config = dict(
    model='sound classifier',
    gain_aug_db=6,
    spec_augment=True,
    norm='rmsnorm',
    activation='gelu',
    mlp_ratio=4,
    head_dim=64,
    fused_qkv=False,
    bias='qkv',
    qk_norm=False,
    subsampling=1,
    positions='sincos',
    beta1=0.95,
    final_lr_fraction=0,
)
Rows from block 8 of a small sound classifier, named by matrix and row number. Rows with one number belong to one neuron. Each number is 200 + 30 x the weight over its row's rms, rounded and kept within 0 to 999. All counts start at 0.
Before each neuron's rows are labels from the 100 clips, of 14976, where the neuron reaches its highest value: "strongest on" is what is common among them; "loudest" is the band of the loudest frequency at the time of the peak. Only what is clearly more common there than usual is listed. The data: single notes of musical instruments (NSynth). In brackets: how many of the 100.
# fc1: MLP up (model.blocks.8.mlp.fc1.weight, 640x160), inputs 80-159
# fc2: MLP down (model.blocks.8.mlp.fc2.weight, 160x640, transposed), outputs 80-159

strongest on: electronic (78); guitar (59)
loudest: 500 to 1000 Hz (32)
fc1.510,185,208,181,213,206,231,206,190,191,192,207,162,185,176,199,196,176,265,191,204,203,175,204,261,186,238,176,200,209,197,144,185,169,169,176,187,201,173,178,196,241,130,210,201,200,197,197,208,211,190,192,262,182,200,203,214,200,147,281,194,199,195,297,223,217,225,208,193,188,209,199,216,192,203,233,211,256,183,197,255
fc2.510,219,174,199,161,193,146,111,214,195,212,200,269,193,202,104,203,225,215,202,222,194,209,166,173,236,207,196,203,197,228,252,199,215,228,220,241,179,197,217,189,171,245,206,185,183,206,197,236,207,198,210,174,220,204,209,195,209,239,166,195,195,197,187,186,172,229,207,197,209,205,194,209,200,182,176,198,119,189,196,175

strongest on: guitar (60); octave 5 (56)
loudest: 500 to 1000 Hz (63)
fc1.429,209,175,209,196,167,191,172,198,165,194,217,221,181,200,195,198,195,203,192,201,183,176,132,179,241,226,208,186,230,205,197,218,211,200,220,177,179,183,201,166,206,251,205,135,227,242,239,203,205,217,253,191,202,195,209,200,192,191,126,190,247,200,202,172,158,203,200,179,179,209,197,211,196,154,200,164,209,172,200,163
fc2.429,194,259,204,214,234,206,260,193,191,174,202,156,261,174,205,205,177,294,186,205,196,185,244,242,155,252,206,257,187,196,203,179,163,202,205,215,233,197,206,243,224,181,208,245,193,141,210,233,226,212,154,216,207,199,224,154,138,216,191,205,144,204,231,218,239,216,209,204,191,201,196,181,185,212,183,234,187,200,193,246

strongest on: octave 6 (29)
loudest: 1000 to 2000 Hz (35)
fc1.13,166,211,202,216,207,219,236,177,215,175,203,183,228,214,203,212,250,212,193,205,216,200,198,202,176,182,182,205,201,200,203,198,179,135,212,195,198,203,168,221,206,138,210,177,163,222,197,193,193,172,181,198,202,231,172,221,230,189,190,224,242,204,219,194,230,223,201,213,254,161,202,198,192,202,228,220,244,222,192,202
fc2.13,230,177,178,198,209,172,176,257,196,256,190,253,192,213,186,235,219,197,215,212,207,200,196,204,260,213,243,205,170,206,248,235,212,250,233,251,172,221,221,175,219,269,166,196,198,207,215,251,229,227,254,197,199,194,203,222,205,225,203,194,204,197,195,220,158,258,199,196,116,205,196,210,199,182,197,202,161,184,186,214

strongest on: guitar (31); vocal (25)
loudest: 250 to 500 Hz (42); 500 to 1000 Hz (31)
fc1.264,221,232,156,190,181,235,153,207,174,164,212,200,202,212,234,220,195,206,221,207,170,148,192,171,253,221,213,204,219,192,204,244,253,149,206,168,188,210,187,153,208,217,209,207,248,256,234,210,160,179,236,194,204,199,168,193,208,200,179,193,221,195,200,179,136,199,204,194,257,206,199,229,200,158,206,163,180,201,199,139
fc2.264,178,200,190,205,246,215,222,196,180,200,196,200,216,209,181,209,176,206,172,207,243,201,207,228,152,261,216,263,207,227,233,214,191,291,226,293,214,170,234,221,199,207,223,184,238,177,209,233,232,206,203,174,206,189,217,179,154,206,193,205,159,206,195,225,206,220,223,207,162,197,203,199,200,190,143,174,183,204,201,187

strongest on: octave 5 (60); guitar (34)
loudest: 500 to 1000 Hz (61)
fc1.576,169,142,225,157,160,162,191,144,249,176,224,210,194,237,154,201,205,145,220,241,190,201,221,262,194,193,156,198,194,183,165,179,184,183,198,191,177,188,186,198,195,189,212,195,190,207,177,194,197,182,156,230,213,196,190,218,215,225,199,195,218,194,211,142,197,203,200,192,215,176,214,183,196,181,235,239,249,200,191,176
fc2.576,158,251,147,244,250,232,229,284,158,284,192,203,229,207,213,231,201,256,188,207,206,205,232,199,194,228,249,207,198,205,229,210,186,236,234,214,182,206,204,192,255,192,183,184,217,179,224,257,239,211,242,198,197,181,240,163,156,199,245,201,205,202,213,202,162,253,212,204,168,192,201,204,200,196,179,122,165,190,192,235

strongest on: guitar (60); octave 3 (46)
loudest: 500 to 1000 Hz (31)
fc1.520,180,207,181,247,193,210,199,128,194,191,219,146,198,195,205,207,175,229,233,208,207,90,221,242,190,206,153,189,263,205,183,234,194,198,172,185,209,196,199,155,248,221,209,201,217,222,213,210,228,198,208,132,202,189,152,204,200,185,165,193,242,192,219,200,190,210,207,191,219,200,186,196,191,187,225,188,175,207,198,192
fc2.520,200,197,183,180,217,121,182,176,184,167,203,227,244,203,186,205,199,211,195,220,184,213,179,243,213,319,212,252,180,207,220,197,190,193,207,270,190,198,212,235,218,247,186,161,210,171,218,249,232,208,210,185,213,210,245,187,184,223,175,190,165,196,168,199,200,247,198,195,192,212,188,246,194,193,167,198,205,197,188,211

strongest on: octave 4 (41); brass (31); vocal (29)
loudest: 250 to 500 Hz (51)
fc1.416,211,234,209,226,237,162,205,259,218,249,193,231,233,168,186,170,192,203,222,192,180,169,265,215,219,228,210,215,190,215,200,183,138,257,229,194,263,194,199,148,164,214,201,212,221,192,208,183,213,203,242,245,136,196,199,181,188,184,172,178,181,198,225,248,138,183,186,199,204,210,202,170,208,207,167,210,151,138,205,199
fc2.416,192,121,172,166,121,204,200,133,199,142,201,171,183,157,168,171,122,200,169,198,163,252,170,203,197,229,187,199,252,216,178,204,205,182,126,184,173,162,219,186,195,224,209,185,237,207,188,195,173,188,176,144,211,220,187,191,234,188,228,204,176,202,188,200,260,215,209,202,203,211,203,188,208,211,200,194,207,204,205,171

strongest on: electronic (75); octave 3 (38)
loudest: 250 to 500 Hz (36)
fc1.290,202,210,170,256,240,252,225,200,112,222,222,175,228,187,206,243,165,210,193,194,204,218,202,235,214,197,145,201,195,189,166,199,175,175,159,182,181,210,200,130,206,185,206,184,240,185,259,172,229,203,278,214,200,173,212,208,201,190,243,197,198,200,196,211,216,229,197,175,183,217,191,214,200,197,208,186,213,206,202,201
fc2.290,205,184,207,183,201,142,86,218,217,169,200,234,166,206,176,176,214,223,202,225,222,207,188,187,196,209,225,186,192,264,277,187,204,211,283,250,211,207,199,220,205,184,212,158,140,193,201,230,181,198,192,199,216,219,216,204,225,228,134,198,205,201,194,195,198,229,232,201,166,216,198,210,192,195,240,188,200,224,199,243

strongest on: acoustic (79); octave 1 (34); brass (30)
loudest: 250 to 500 Hz (39)
fc1.423,211,189,197,123,280,184,202,210,210,217,222,164,252,139,146,179,239,239,161,146,186,176,165,200,229,204,177,202,194,206,134,179,201,183,213,196,178,192,170,217,174,185,196,165,232,140,202,178,202,201,190,188,196,248,204,190,190,201,224,189,171,205,149,163,144,161,176,201,187,181,203,173,210,151,149,169,181,200,204,235
fc2.423,199,104,270,261,138,217,240,154,208,187,199,230,178,189,204,189,177,161,255,200,205,204,215,257,154,181,187,205,171,197,200,197,209,166,189,201,203,211,210,228,218,213,221,235,165,206,227,233,241,255,218,237,203,210,226,192,202,206,182,208,198,207,201,228,291,229,221,206,208,205,208,194,207,210,210,306,247,195,207,206

strongest on: octave 5 (37); vocal (31)
loudest: 500 to 1000 Hz (29)
fc1.132,219,177,186,193,161,261,176,236,212,173,196,200,166,215,204,148,169,169,179,191,195,210,66,188,202,186,201,142,202,225,202,244,299,213,211,217,200,219,211,235,199,186,174,156,193,253,210,213,199,172,225,191,205,201,204,201,251,247,145,198,201,199,163,184,166,207,206,199,195,191,204,200,206,170,210,167,245,222,195,158
fc2.132,193,218,225,244,199,153,214,191,259,193,200,187,215,194,269,230,185,179,249,197,196,159,208,246,187,261,214,260,191,169,215,199,207,217,193,217,210,208,209,179,249,237,233,194,221,201,163,170,194,275,177,190,191,195,184,200,200,185,234,211,211,207,210,233,278,184,210,208,221,196,210,197,207,199,181,229,147,176,203,222

strongest on: octave 7 (64)
loudest: 2000 to 4000 Hz (73)
fc1.141,194,205,147,204,170,179,204,245,230,159,188,224,162,224,138,196,156,171,177,184,195,208,148,207,203,183,202,198,177,201,204,200,180,204,249,177,171,203,193,103,197,141,201,240,188,138,170,191,156,113,170,207,204,210,156,208,223,217,203,204,197,204,226,190,160,176,171,201,182,191,211,187,212,189,174,196,200,183,205,140
fc2.141,235,177,177,213,268,258,200,221,182,156,197,186,204,198,212,201,249,196,315,208,274,192,232,204,185,216,209,213,223,222,179,238,267,215,174,204,186,212,249,219,230,204,238,176,248,264,230,214,187,242,246,182,201,198,181,215,215,185,221,211,212,211,195,234,202,241,258,209,240,197,212,214,224,203,205,190,210,191,209,207

strongest on: octave 4 (69); acoustic (65); mallet (38)
loudest: 250 to 500 Hz (73)
fc1.393,202,185,231,189,190,280,184,242,194,168,212,186,157,203,170,180,186,169,139,196,237,232,134,207,228,181,197,198,170,197,205,221,195,222,241,239,118,194,192,246,234,107,208,192,191,172,214,232,199,168,199,228,199,203,201,198,206,221,194,204,201,202,195,193,196,215,172,219,161,202,200,195,202,173,199,165,296,200,197,253
fc2.393,186,206,202,237,191,226,147,220,194,270,189,218,196,207,156,201,285,186,215,199,219,192,231,227,179,182,193,218,181,199,226,238,247,246,212,194,226,230,207,164,174,261,237,237,208,228,212,191,215,258,236,183,196,199,187,204,193,199,216,211,211,208,225,204,199,164,262,209,224,199,215,158,194,244,203,178,161,201,207,202

strongest on: acoustic (65); octave 6 (47); flute (34); octave 7 (34)
loudest: 2000 to 4000 Hz (45); 1000 to 2000 Hz (42)
fc1.109,203,199,171,212,200,233,204,214,179,200,203,174,149,216,153,208,225,186,124,167,219,224,160,286,174,168,179,152,186,190,224,244,213,257,199,190,179,215,201,218,194,174,198,207,202,182,187,209,195,193,182,211,216,201,161,212,219,202,237,206,199,224,190,249,198,204,194,212,181,200,189,210,203,202,210,206,175,215,174,205
fc2.109,234,190,217,235,184,219,191,215,224,169,202,189,196,198,219,194,212,219,275,197,192,187,200,128,192,188,214,225,213,191,234,229,212,188,179,198,240,211,202,168,234,207,232,223,284,226,218,173,195,203,243,203,192,200,208,216,224,203,213,204,230,205,208,165,189,192,256,206,236,196,211,179,187,201,226,178,199,226,213,155

strongest on: acoustic (74); flute (32); reed (32)
loudest: 1000 to 2000 Hz (46); 2000 to 4000 Hz (32)
fc1.208,216,192,206,227,116,205,214,197,267,156,201,218,219,245,201,184,179,136,174,203,191,217,151,183,197,200,206,192,163,190,263,240,198,156,142,188,177,159,213,194,183,201,243,202,194,199,201,219,205,129,214,176,207,201,221,195,235,206,217,182,187,207,207,215,197,200,129,184,178,192,194,235,201,218,176,220,231,179,198,170
fc2.208,183,271,172,206,267,210,202,206,237,213,207,173,200,198,235,202,234,239,208,194,246,203,215,151,137,200,201,218,248,207,223,245,216,271,240,206,244,215,208,175,256,174,219,191,218,194,184,168,157,199,161,181,195,197,167,249,189,178,200,203,227,202,202,193,191,163,237,203,230,188,201,151,196,214,200,136,184,214,203,197

strongest on: synthetic (66); octave 6 (39); mallet (28)
loudest: 1000 to 2000 Hz (37); 500 to 1000 Hz (32)
fc1.631,185,170,195,225,137,221,162,230,220,191,200,185,175,203,220,181,127,121,244,208,202,218,197,219,212,188,163,173,179,213,198,200,194,236,196,278,139,265,247,201,171,216,199,228,214,194,185,205,201,156,205,203,183,200,169,197,274,244,137,176,205,192,206,227,205,206,190,201,211,197,202,203,205,202,197,211,192,198,201,176
fc2.631,214,217,189,199,207,208,198,225,189,193,188,172,191,200,117,217,223,209,220,201,164,196,205,200,243,244,277,220,227,207,262,246,225,200,161,183,189,203,199,203,224,210,201,177,239,209,196,163,128,188,208,148,199,190,177,202,166,126,286,205,210,201,204,184,178,170,207,203,213,199,206,195,225,177,198,165,178,194,200,212

strongest on: octave 6 (28)
loudest: 1000 to 2000 Hz (31)
fc1.79,232,147,207,185,106,198,199,220,194,196,210,208,184,199,192,183,159,136,214,201,203,176,212,181,231,212,199,200,198,208,206,251,203,223,199,215,180,209,245,194,191,231,201,201,226,257,219,209,217,147,271,138,186,198,196,196,248,261,139,194,204,196,153,219,152,211,195,200,198,200,207,233,206,185,196,182,205,190,199,79
fc2.79,183,253,196,219,259,215,217,193,211,171,199,140,198,168,195,209,200,267,198,195,114,220,191,256,198,177,206,206,217,200,186,196,183,203,183,219,232,199,179,221,252,200,186,248,201,164,180,146,153,198,143,214,199,193,154,200,141,106,235,208,178,207,235,197,223,147,189,206,205,193,199,188,205,234,209,201,185,191,201,270

strongest on: acoustic (86); octave 5 (35); string (28)
loudest: 1000 to 2000 Hz (36); 500 to 1000 Hz (30)
fc1.610,197,136,201,194,196,276,198,220,188,169,220,197,176,193,178,160,179,160,127,171,180,235,179,181,204,169,194,174,198,216,202,172,196,187,168,236,179,178,209,239,196,179,196,170,103,164,232,222,211,170,214,184,182,184,230,195,209,212,193,214,180,173,125,195,221,232,198,217,258,188,202,212,218,268,215,196,247,205,187,226
fc2.610,177,231,253,225,157,154,139,228,228,211,197,230,196,203,243,213,299,188,263,201,200,137,200,223,186,212,215,195,201,173,257,197,217,256,221,200,195,214,202,191,214,214,201,234,147,226,152,182,145,235,146,200,200,204,185,232,224,201,211,208,216,207,241,201,150,199,204,208,199,203,210,191,210,175,211,201,160,198,204,213

strongest on: octave 4 (49)
loudest: 250 to 500 Hz (50); 500 to 1000 Hz (34)
fc1.418,175,209,212,198,160,217,201,222,201,160,235,190,145,169,193,192,179,139,188,215,181,168,174,224,237,200,136,185,206,203,195,205,210,201,195,211,165,205,209,200,193,188,255,210,217,222,223,201,200,161,230,220,167,205,181,206,248,209,141,199,223,201,199,193,191,217,195,200,175,205,201,213,199,153,202,206,278,207,200,175
fc2.418,193,191,196,225,239,201,162,208,153,241,186,229,215,210,173,207,227,219,187,211,187,215,196,244,203,215,238,220,186,210,232,226,221,222,233,239,205,201,193,204,223,251,204,223,213,198,199,223,206,273,211,184,206,183,198,171,144,207,212,202,159,202,204,202,192,214,217,205,201,195,201,207,206,202,177,187,163,186,198,244

strongest on: octave 7 (37)
loudest: 2000 to 4000 Hz (45)
fc1.387,188,244,159,215,207,234,216,179,184,185,239,185,224,209,212,249,242,201,199,203,206,201,210,201,200,200,202,154,200,184,193,194,200,131,165,158,170,200,192,213,222,181,203,197,211,250,269,207,218,191,239,224,207,204,214,208,212,205,220,201,228,176,188,193,203,239,206,198,244,197,172,220,198,186,223,198,201,246,193,215
fc2.387,200,176,200,199,199,145,133,236,209,253,198,249,234,236,202,209,221,202,224,213,220,199,223,196,209,229,262,251,201,217,256,216,196,256,303,238,215,222,191,169,215,204,158,185,187,161,208,235,223,201,201,218,199,191,219,234,201,237,182,195,217,198,199,176,164,202,201,198,163,200,196,180,187,198,209,150,209,220,195,223

strongest on: octave 5 (56); guitar (41)
loudest: 500 to 1000 Hz (37); 1000 to 2000 Hz (33)
fc1.554,201,195,193,176,225,219,153,76,207,214,214,202,178,197,226,234,230,221,187,257,200,192,226,211,235,245,269,197,239,201,211,190,219,147,196,206,162,175,159,243,242,181,193,188,232,180,220,199,203,214,222,209,206,191,181,208,167,179,201,208,217,195,223,190,200,203,201,198,192,192,179,216,197,162,170,154,240,184,193,215
fc2.554,208,223,192,187,202,194,198,233,173,201,195,238,259,216,155,208,244,206,190,202,143,164,221,215,230,216,169,225,157,193,197,192,167,203,213,248,235,186,205,193,164,266,207,238,201,193,241,251,276,179,200,208,201,202,229,200,197,247,143,196,201,197,136,193,157,214,199,197,199,208,204,196,157,194,196,209,158,207,196,200

strongest on: octave 4 (37)
loudest: 250 to 500 Hz (52)
fc1.434,228,196,258,166,166,156,148,186,181,236,215,213,115,183,143,195,194,149,211,248,175,177,208,230,253,212,185,236,207,205,156,169,140,114,222,173,182,164,171,199,199,209,199,112,201,200,219,199,212,230,256,214,168,202,202,191,196,202,126,204,222,199,210,148,182,207,183,201,193,203,205,202,202,166,183,225,227,179,196,185
fc2.434,131,220,135,217,159,205,185,224,176,212,188,209,256,206,173,200,222,233,181,202,149,161,189,251,167,201,194,213,166,192,217,187,203,273,212,270,213,181,196,156,148,273,225,299,200,173,200,211,229,183,132,199,212,199,196,168,158,206,213,205,157,205,225,192,172,193,213,206,201,206,199,132,181,203,203,197,161,227,196,240

strongest on: guitar (41); octave 5 (35); octave 7 (28)
loudest: 500 to 1000 Hz (34)
fc1.136,188,175,192,214,211,147,235,230,193,295,209,189,240,214,203,207,200,195,230,155,204,209,224,235,155,190,147,199,186,208,209,188,160,303,230,187,200,223,191,182,202,195,195,183,235,171,227,128,204,188,196,183,195,216,188,204,243,205,241,204,188,202,176,204,201,160,161,198,194,201,163,179,216,205,166,140,101,205,193,147
fc2.136,271,136,236,208,211,238,215,181,201,159,202,173,165,185,208,187,195,208,229,203,199,196,199,197,204,162,208,217,206,205,198,204,248,101,134,122,195,268,190,252,250,207,189,239,169,196,228,207,215,236,222,236,201,207,222,203,205,196,207,203,213,202,229,200,315,210,215,203,204,208,207,207,200,196,243,281,259,200,205,278

strongest on: octave 4 (52); vocal (33); brass (30)
loudest: 250 to 500 Hz (46); 500 to 1000 Hz (38)
fc1.456,260,184,213,175,160,147,143,188,193,258,202,239,197,198,186,204,187,201,237,190,196,193,186,201,257,260,209,224,194,207,197,182,207,202,220,192,184,197,241,179,197,233,198,208,278,229,241,260,215,208,202,211,158,192,199,183,203,200,209,145,206,194,210,193,162,201,166,201,205,203,180,188,216,176,135,203,131,166,224,155
fc2.456,198,202,185,164,201,222,194,176,188,126,200,137,176,199,156,201,196,238,192,196,170,200,232,210,208,139,143,193,197,196,136,172,190,188,152,192,199,186,168,276,160,199,187,200,147,179,176,180,173,165,133,196,206,215,161,166,183,189,160,206,124,204,180,208,201,154,170,204,201,201,197,198,204,197,204,239,214,191,201,200

strongest on: synthetic (72); bass (50); octave 6 (39)
loudest: 1000 to 2000 Hz (39)
fc1.560,213,196,200,208,190,231,195,205,146,221,204,200,145,205,199,187,132,98,154,196,273,233,154,176,206,141,174,139,146,201,200,224,215,258,205,197,161,228,205,216,215,185,182,166,249,220,203,200,210,159,249,186,196,215,193,220,260,242,253,209,202,202,150,231,200,205,163,201,170,184,193,192,207,210,189,176,179,201,194,168
fc2.560,253,228,234,243,202,187,200,210,260,214,198,165,196,205,205,195,224,221,249,196,138,211,197,217,188,181,237,219,216,200,255,237,237,191,165,195,249,243,194,167,210,238,216,270,167,188,197,158,191,261,193,200,191,200,188,220,208,192,201,209,243,212,236,183,244,155,208,210,210,194,208,172,202,235,238,230,148,206,205,204

strongest on: octave 6 (54); keyboard (39)
loudest: 1000 to 2000 Hz (53)
fc1.573,197,173,198,199,153,227,143,189,181,163,212,236,88,238,200,225,190,185,194,205,205,210,208,198,206,196,201,165,201,204,186,199,217,151,176,111,136,191,166,178,249,215,227,155,194,202,227,184,221,198,250,181,213,203,191,208,201,179,124,198,237,196,184,124,142,196,150,197,189,204,190,195,199,146,222,144,290,212,192,182
fc2.573,198,296,206,215,317,212,220,222,183,195,190,204,301,190,253,207,210,230,200,205,211,136,193,258,197,247,237,280,177,202,226,190,192,262,226,255,239,245,211,201,201,199,219,269,223,166,201,230,208,222,186,232,197,188,206,193,200,249,197,201,200,203,222,244,198,225,214,205,180,194,201,196,186,198,201,203,180,206,194,244

strongest on: octave 6 (41); octave 7 (33); pitch class E (25)
loudest: 2000 to 4000 Hz (44); 1000 to 2000 Hz (34)
fc1.287,180,159,165,221,182,189,188,217,205,188,195,192,191,218,168,218,199,241,127,155,171,264,135,169,235,139,191,158,157,200,198,192,208,155,187,102,184,206,195,201,234,128,201,167,198,266,237,165,186,164,243,184,218,209,208,201,205,235,224,207,232,199,174,198,202,202,190,199,252,183,188,224,206,186,188,146,264,201,200,198
fc2.287,226,224,217,208,233,199,185,207,225,175,199,214,188,189,253,197,242,179,276,210,245,146,210,229,171,232,209,273,223,211,234,249,258,277,199,285,218,252,228,193,199,249,258,234,236,202,223,221,192,241,204,224,197,199,199,245,216,203,192,201,236,202,213,211,207,224,250,202,205,204,204,193,194,206,216,235,189,197,202,201

strongest on: octave 6 (46); octave 5 (35)
loudest: 1000 to 2000 Hz (48); 500 to 1000 Hz (30)
fc1.253,204,197,202,214,151,159,218,225,198,169,192,205,202,213,214,169,196,200,113,177,185,226,116,122,198,225,197,198,155,209,192,201,211,207,207,177,198,233,209,197,179,231,188,145,210,187,180,187,134,176,222,155,197,201,192,188,219,260,192,193,201,196,215,200,181,180,192,197,222,200,201,212,202,195,169,126,187,183,199,149
fc2.253,218,198,186,214,235,230,249,192,192,189,198,160,204,163,216,238,172,206,287,200,251,192,235,292,176,246,201,271,214,206,200,235,202,230,199,204,204,214,223,198,218,199,262,221,240,219,222,195,207,232,167,206,197,198,189,213,205,156,222,212,228,210,206,229,227,195,211,210,208,194,211,193,223,211,190,242,162,190,205,240

strongest on: octave 4 (46); guitar (40)
loudest: 250 to 500 Hz (51); 500 to 1000 Hz (33)
fc1.76,217,229,164,198,207,224,221,211,128,247,191,192,193,221,206,213,115,210,182,191,235,184,200,248,226,232,180,190,200,217,190,240,221,222,217,198,191,209,186,156,236,207,201,139,260,162,222,197,182,219,239,169,172,201,187,187,168,171,206,210,207,205,194,208,144,169,189,206,170,200,203,192,218,150,174,125,159,199,204,187
fc2.76,235,157,228,183,182,201,172,177,192,104,206,209,169,193,117,187,187,199,178,200,133,185,182,205,195,184,178,226,201,209,251,224,227,223,131,258,222,181,228,200,173,265,214,280,214,203,238,227,258,202,225,230,221,219,211,189,229,243,174,203,162,204,192,212,218,226,207,204,237,212,204,199,200,187,203,270,214,208,205,182

strongest on: acoustic (68); brass (53)
loudest: 250 to 500 Hz (55)
fc1.483,198,227,125,184,270,217,221,194,200,202,227,173,250,199,144,219,227,237,189,133,173,149,174,140,207,190,185,204,205,182,217,215,208,201,197,187,200,152,198,212,183,256,146,177,197,178,216,229,214,223,206,141,209,208,222,187,115,198,274,207,187,207,156,196,174,129,201,205,207,201,173,210,217,174,202,212,184,217,192,207
fc2.483,225,146,276,207,131,208,200,162,209,180,209,220,183,203,272,168,178,168,199,200,223,198,216,190,142,186,192,217,231,199,199,204,229,200,204,204,245,214,202,235,221,177,230,241,213,205,207,217,237,209,222,278,202,211,229,183,224,224,175,203,197,204,213,205,224,205,239,204,210,204,207,193,199,227,234,230,303,232,211,184

strongest on: octave 6 (31); mallet (29)
loudest: 1000 to 2000 Hz (34)
fc1.601,197,162,202,183,147,139,175,228,206,161,218,175,190,202,200,179,171,196,195,142,197,198,130,142,249,209,162,181,196,208,204,199,205,252,257,228,198,214,241,193,167,209,198,200,228,192,196,201,200,140,209,157,178,208,150,196,238,271,160,199,215,196,149,209,173,196,146,192,215,197,202,196,216,201,180,174,181,182,197,126
fc2.601,228,213,200,223,231,223,227,187,207,173,196,171,169,175,244,200,174,196,262,197,188,190,245,283,169,201,207,220,220,201,189,211,227,180,172,174,205,239,201,234,241,199,205,228,169,227,189,176,169,239,173,217,199,198,181,192,175,134,224,207,186,203,245,227,282,189,196,203,206,197,205,208,228,229,198,250,200,166,203,267

strongest on: acoustic (85); vocal (54)
loudest: 250 to 500 Hz (45)
fc1.90,235,146,219,204,154,198,175,201,201,210,199,205,161,217,208,193,168,84,199,208,218,209,170,203,212,187,195,177,201,192,220,277,225,252,210,275,181,205,201,251,196,183,192,190,208,218,207,199,201,197,247,207,202,200,201,194,235,251,200,179,176,223,220,216,145,199,200,198,189,196,196,220,204,157,181,190,205,196,193,176
fc2.90,195,232,178,219,218,243,254,208,181,235,204,171,246,202,197,194,197,226,214,195,129,187,213,215,176,203,208,204,231,203,201,234,209,160,172,147,258,194,201,168,204,214,214,246,226,192,230,185,203,231,197,192,191,196,201,201,140,148,248,215,225,213,213,193,201,165,240,212,207,197,213,179,195,200,200,166,162,211,217,202

strongest on: octave 6 (38); flute (31)
loudest: 1000 to 2000 Hz (35)
fc1.226,193,185,197,188,147,240,173,282,170,173,209,199,170,210,200,185,176,118,179,197,262,204,158,191,206,161,123,170,201,197,225,220,196,222,212,195,151,200,211,221,229,173,197,164,205,225,204,209,244,119,226,196,197,196,204,200,234,201,215,207,201,210,190,237,144,207,204,197,168,202,195,197,210,210,199,112,265,215,192,184
fc2.226,198,258,200,242,240,192,184,197,239,308,202,190,205,199,227,193,243,205,193,198,197,221,219,224,157,187,227,219,203,199,213,226,209,183,197,198,231,240,195,169,216,231,217,222,184,197,161,148,197,317,159,172,199,200,172,231,168,176,207,207,216,206,234,195,250,155,228,206,221,199,204,160,186,228,200,202,148,193,208,225

strongest on: octave 5 (45)
loudest: 500 to 1000 Hz (41)
fc1.203,202,197,213,205,197,188,199,199,193,218,222,196,172,199,208,216,149,169,199,209,202,150,206,222,168,181,224,217,228,205,197,224,203,197,206,178,167,193,171,190,218,213,206,155,191,213,196,167,209,219,228,155,205,200,167,170,200,183,140,191,221,194,211,186,151,172,188,193,192,213,195,193,197,149,196,163,156,185,197,197
fc2.203,222,193,189,204,236,229,242,188,171,170,206,170,253,188,160,199,196,269,195,214,203,212,186,207,215,251,199,251,185,234,225,199,201,214,190,208,220,185,215,229,252,200,226,219,248,174,245,261,274,204,207,208,224,202,258,186,174,215,233,204,169,210,201,201,219,259,223,209,257,203,198,193,198,191,194,211,191,219,199,220

strongest on: synthetic (61); octave 5 (47); mallet (27)
loudest: 500 to 1000 Hz (40)
fc1.509,196,190,200,199,191,130,182,174,230,245,206,193,229,215,219,258,138,170,215,200,194,241,185,184,199,203,229,182,148,189,205,181,205,182,230,144,164,216,173,174,159,238,189,180,204,196,186,161,202,201,229,187,201,201,158,196,210,209,231,191,226,198,222,170,203,163,176,191,231,209,190,203,201,191,162,180,151,169,196,190
fc2.509,240,219,167,196,247,299,290,239,157,164,195,167,213,207,200,205,206,271,244,200,213,187,244,189,214,200,178,249,204,226,225,232,201,220,153,214,220,205,232,212,235,201,211,233,258,186,261,253,229,162,200,221,196,199,234,202,210,205,185,206,213,204,185,200,177,222,227,205,195,190,211,192,208,206,218,208,201,235,200,186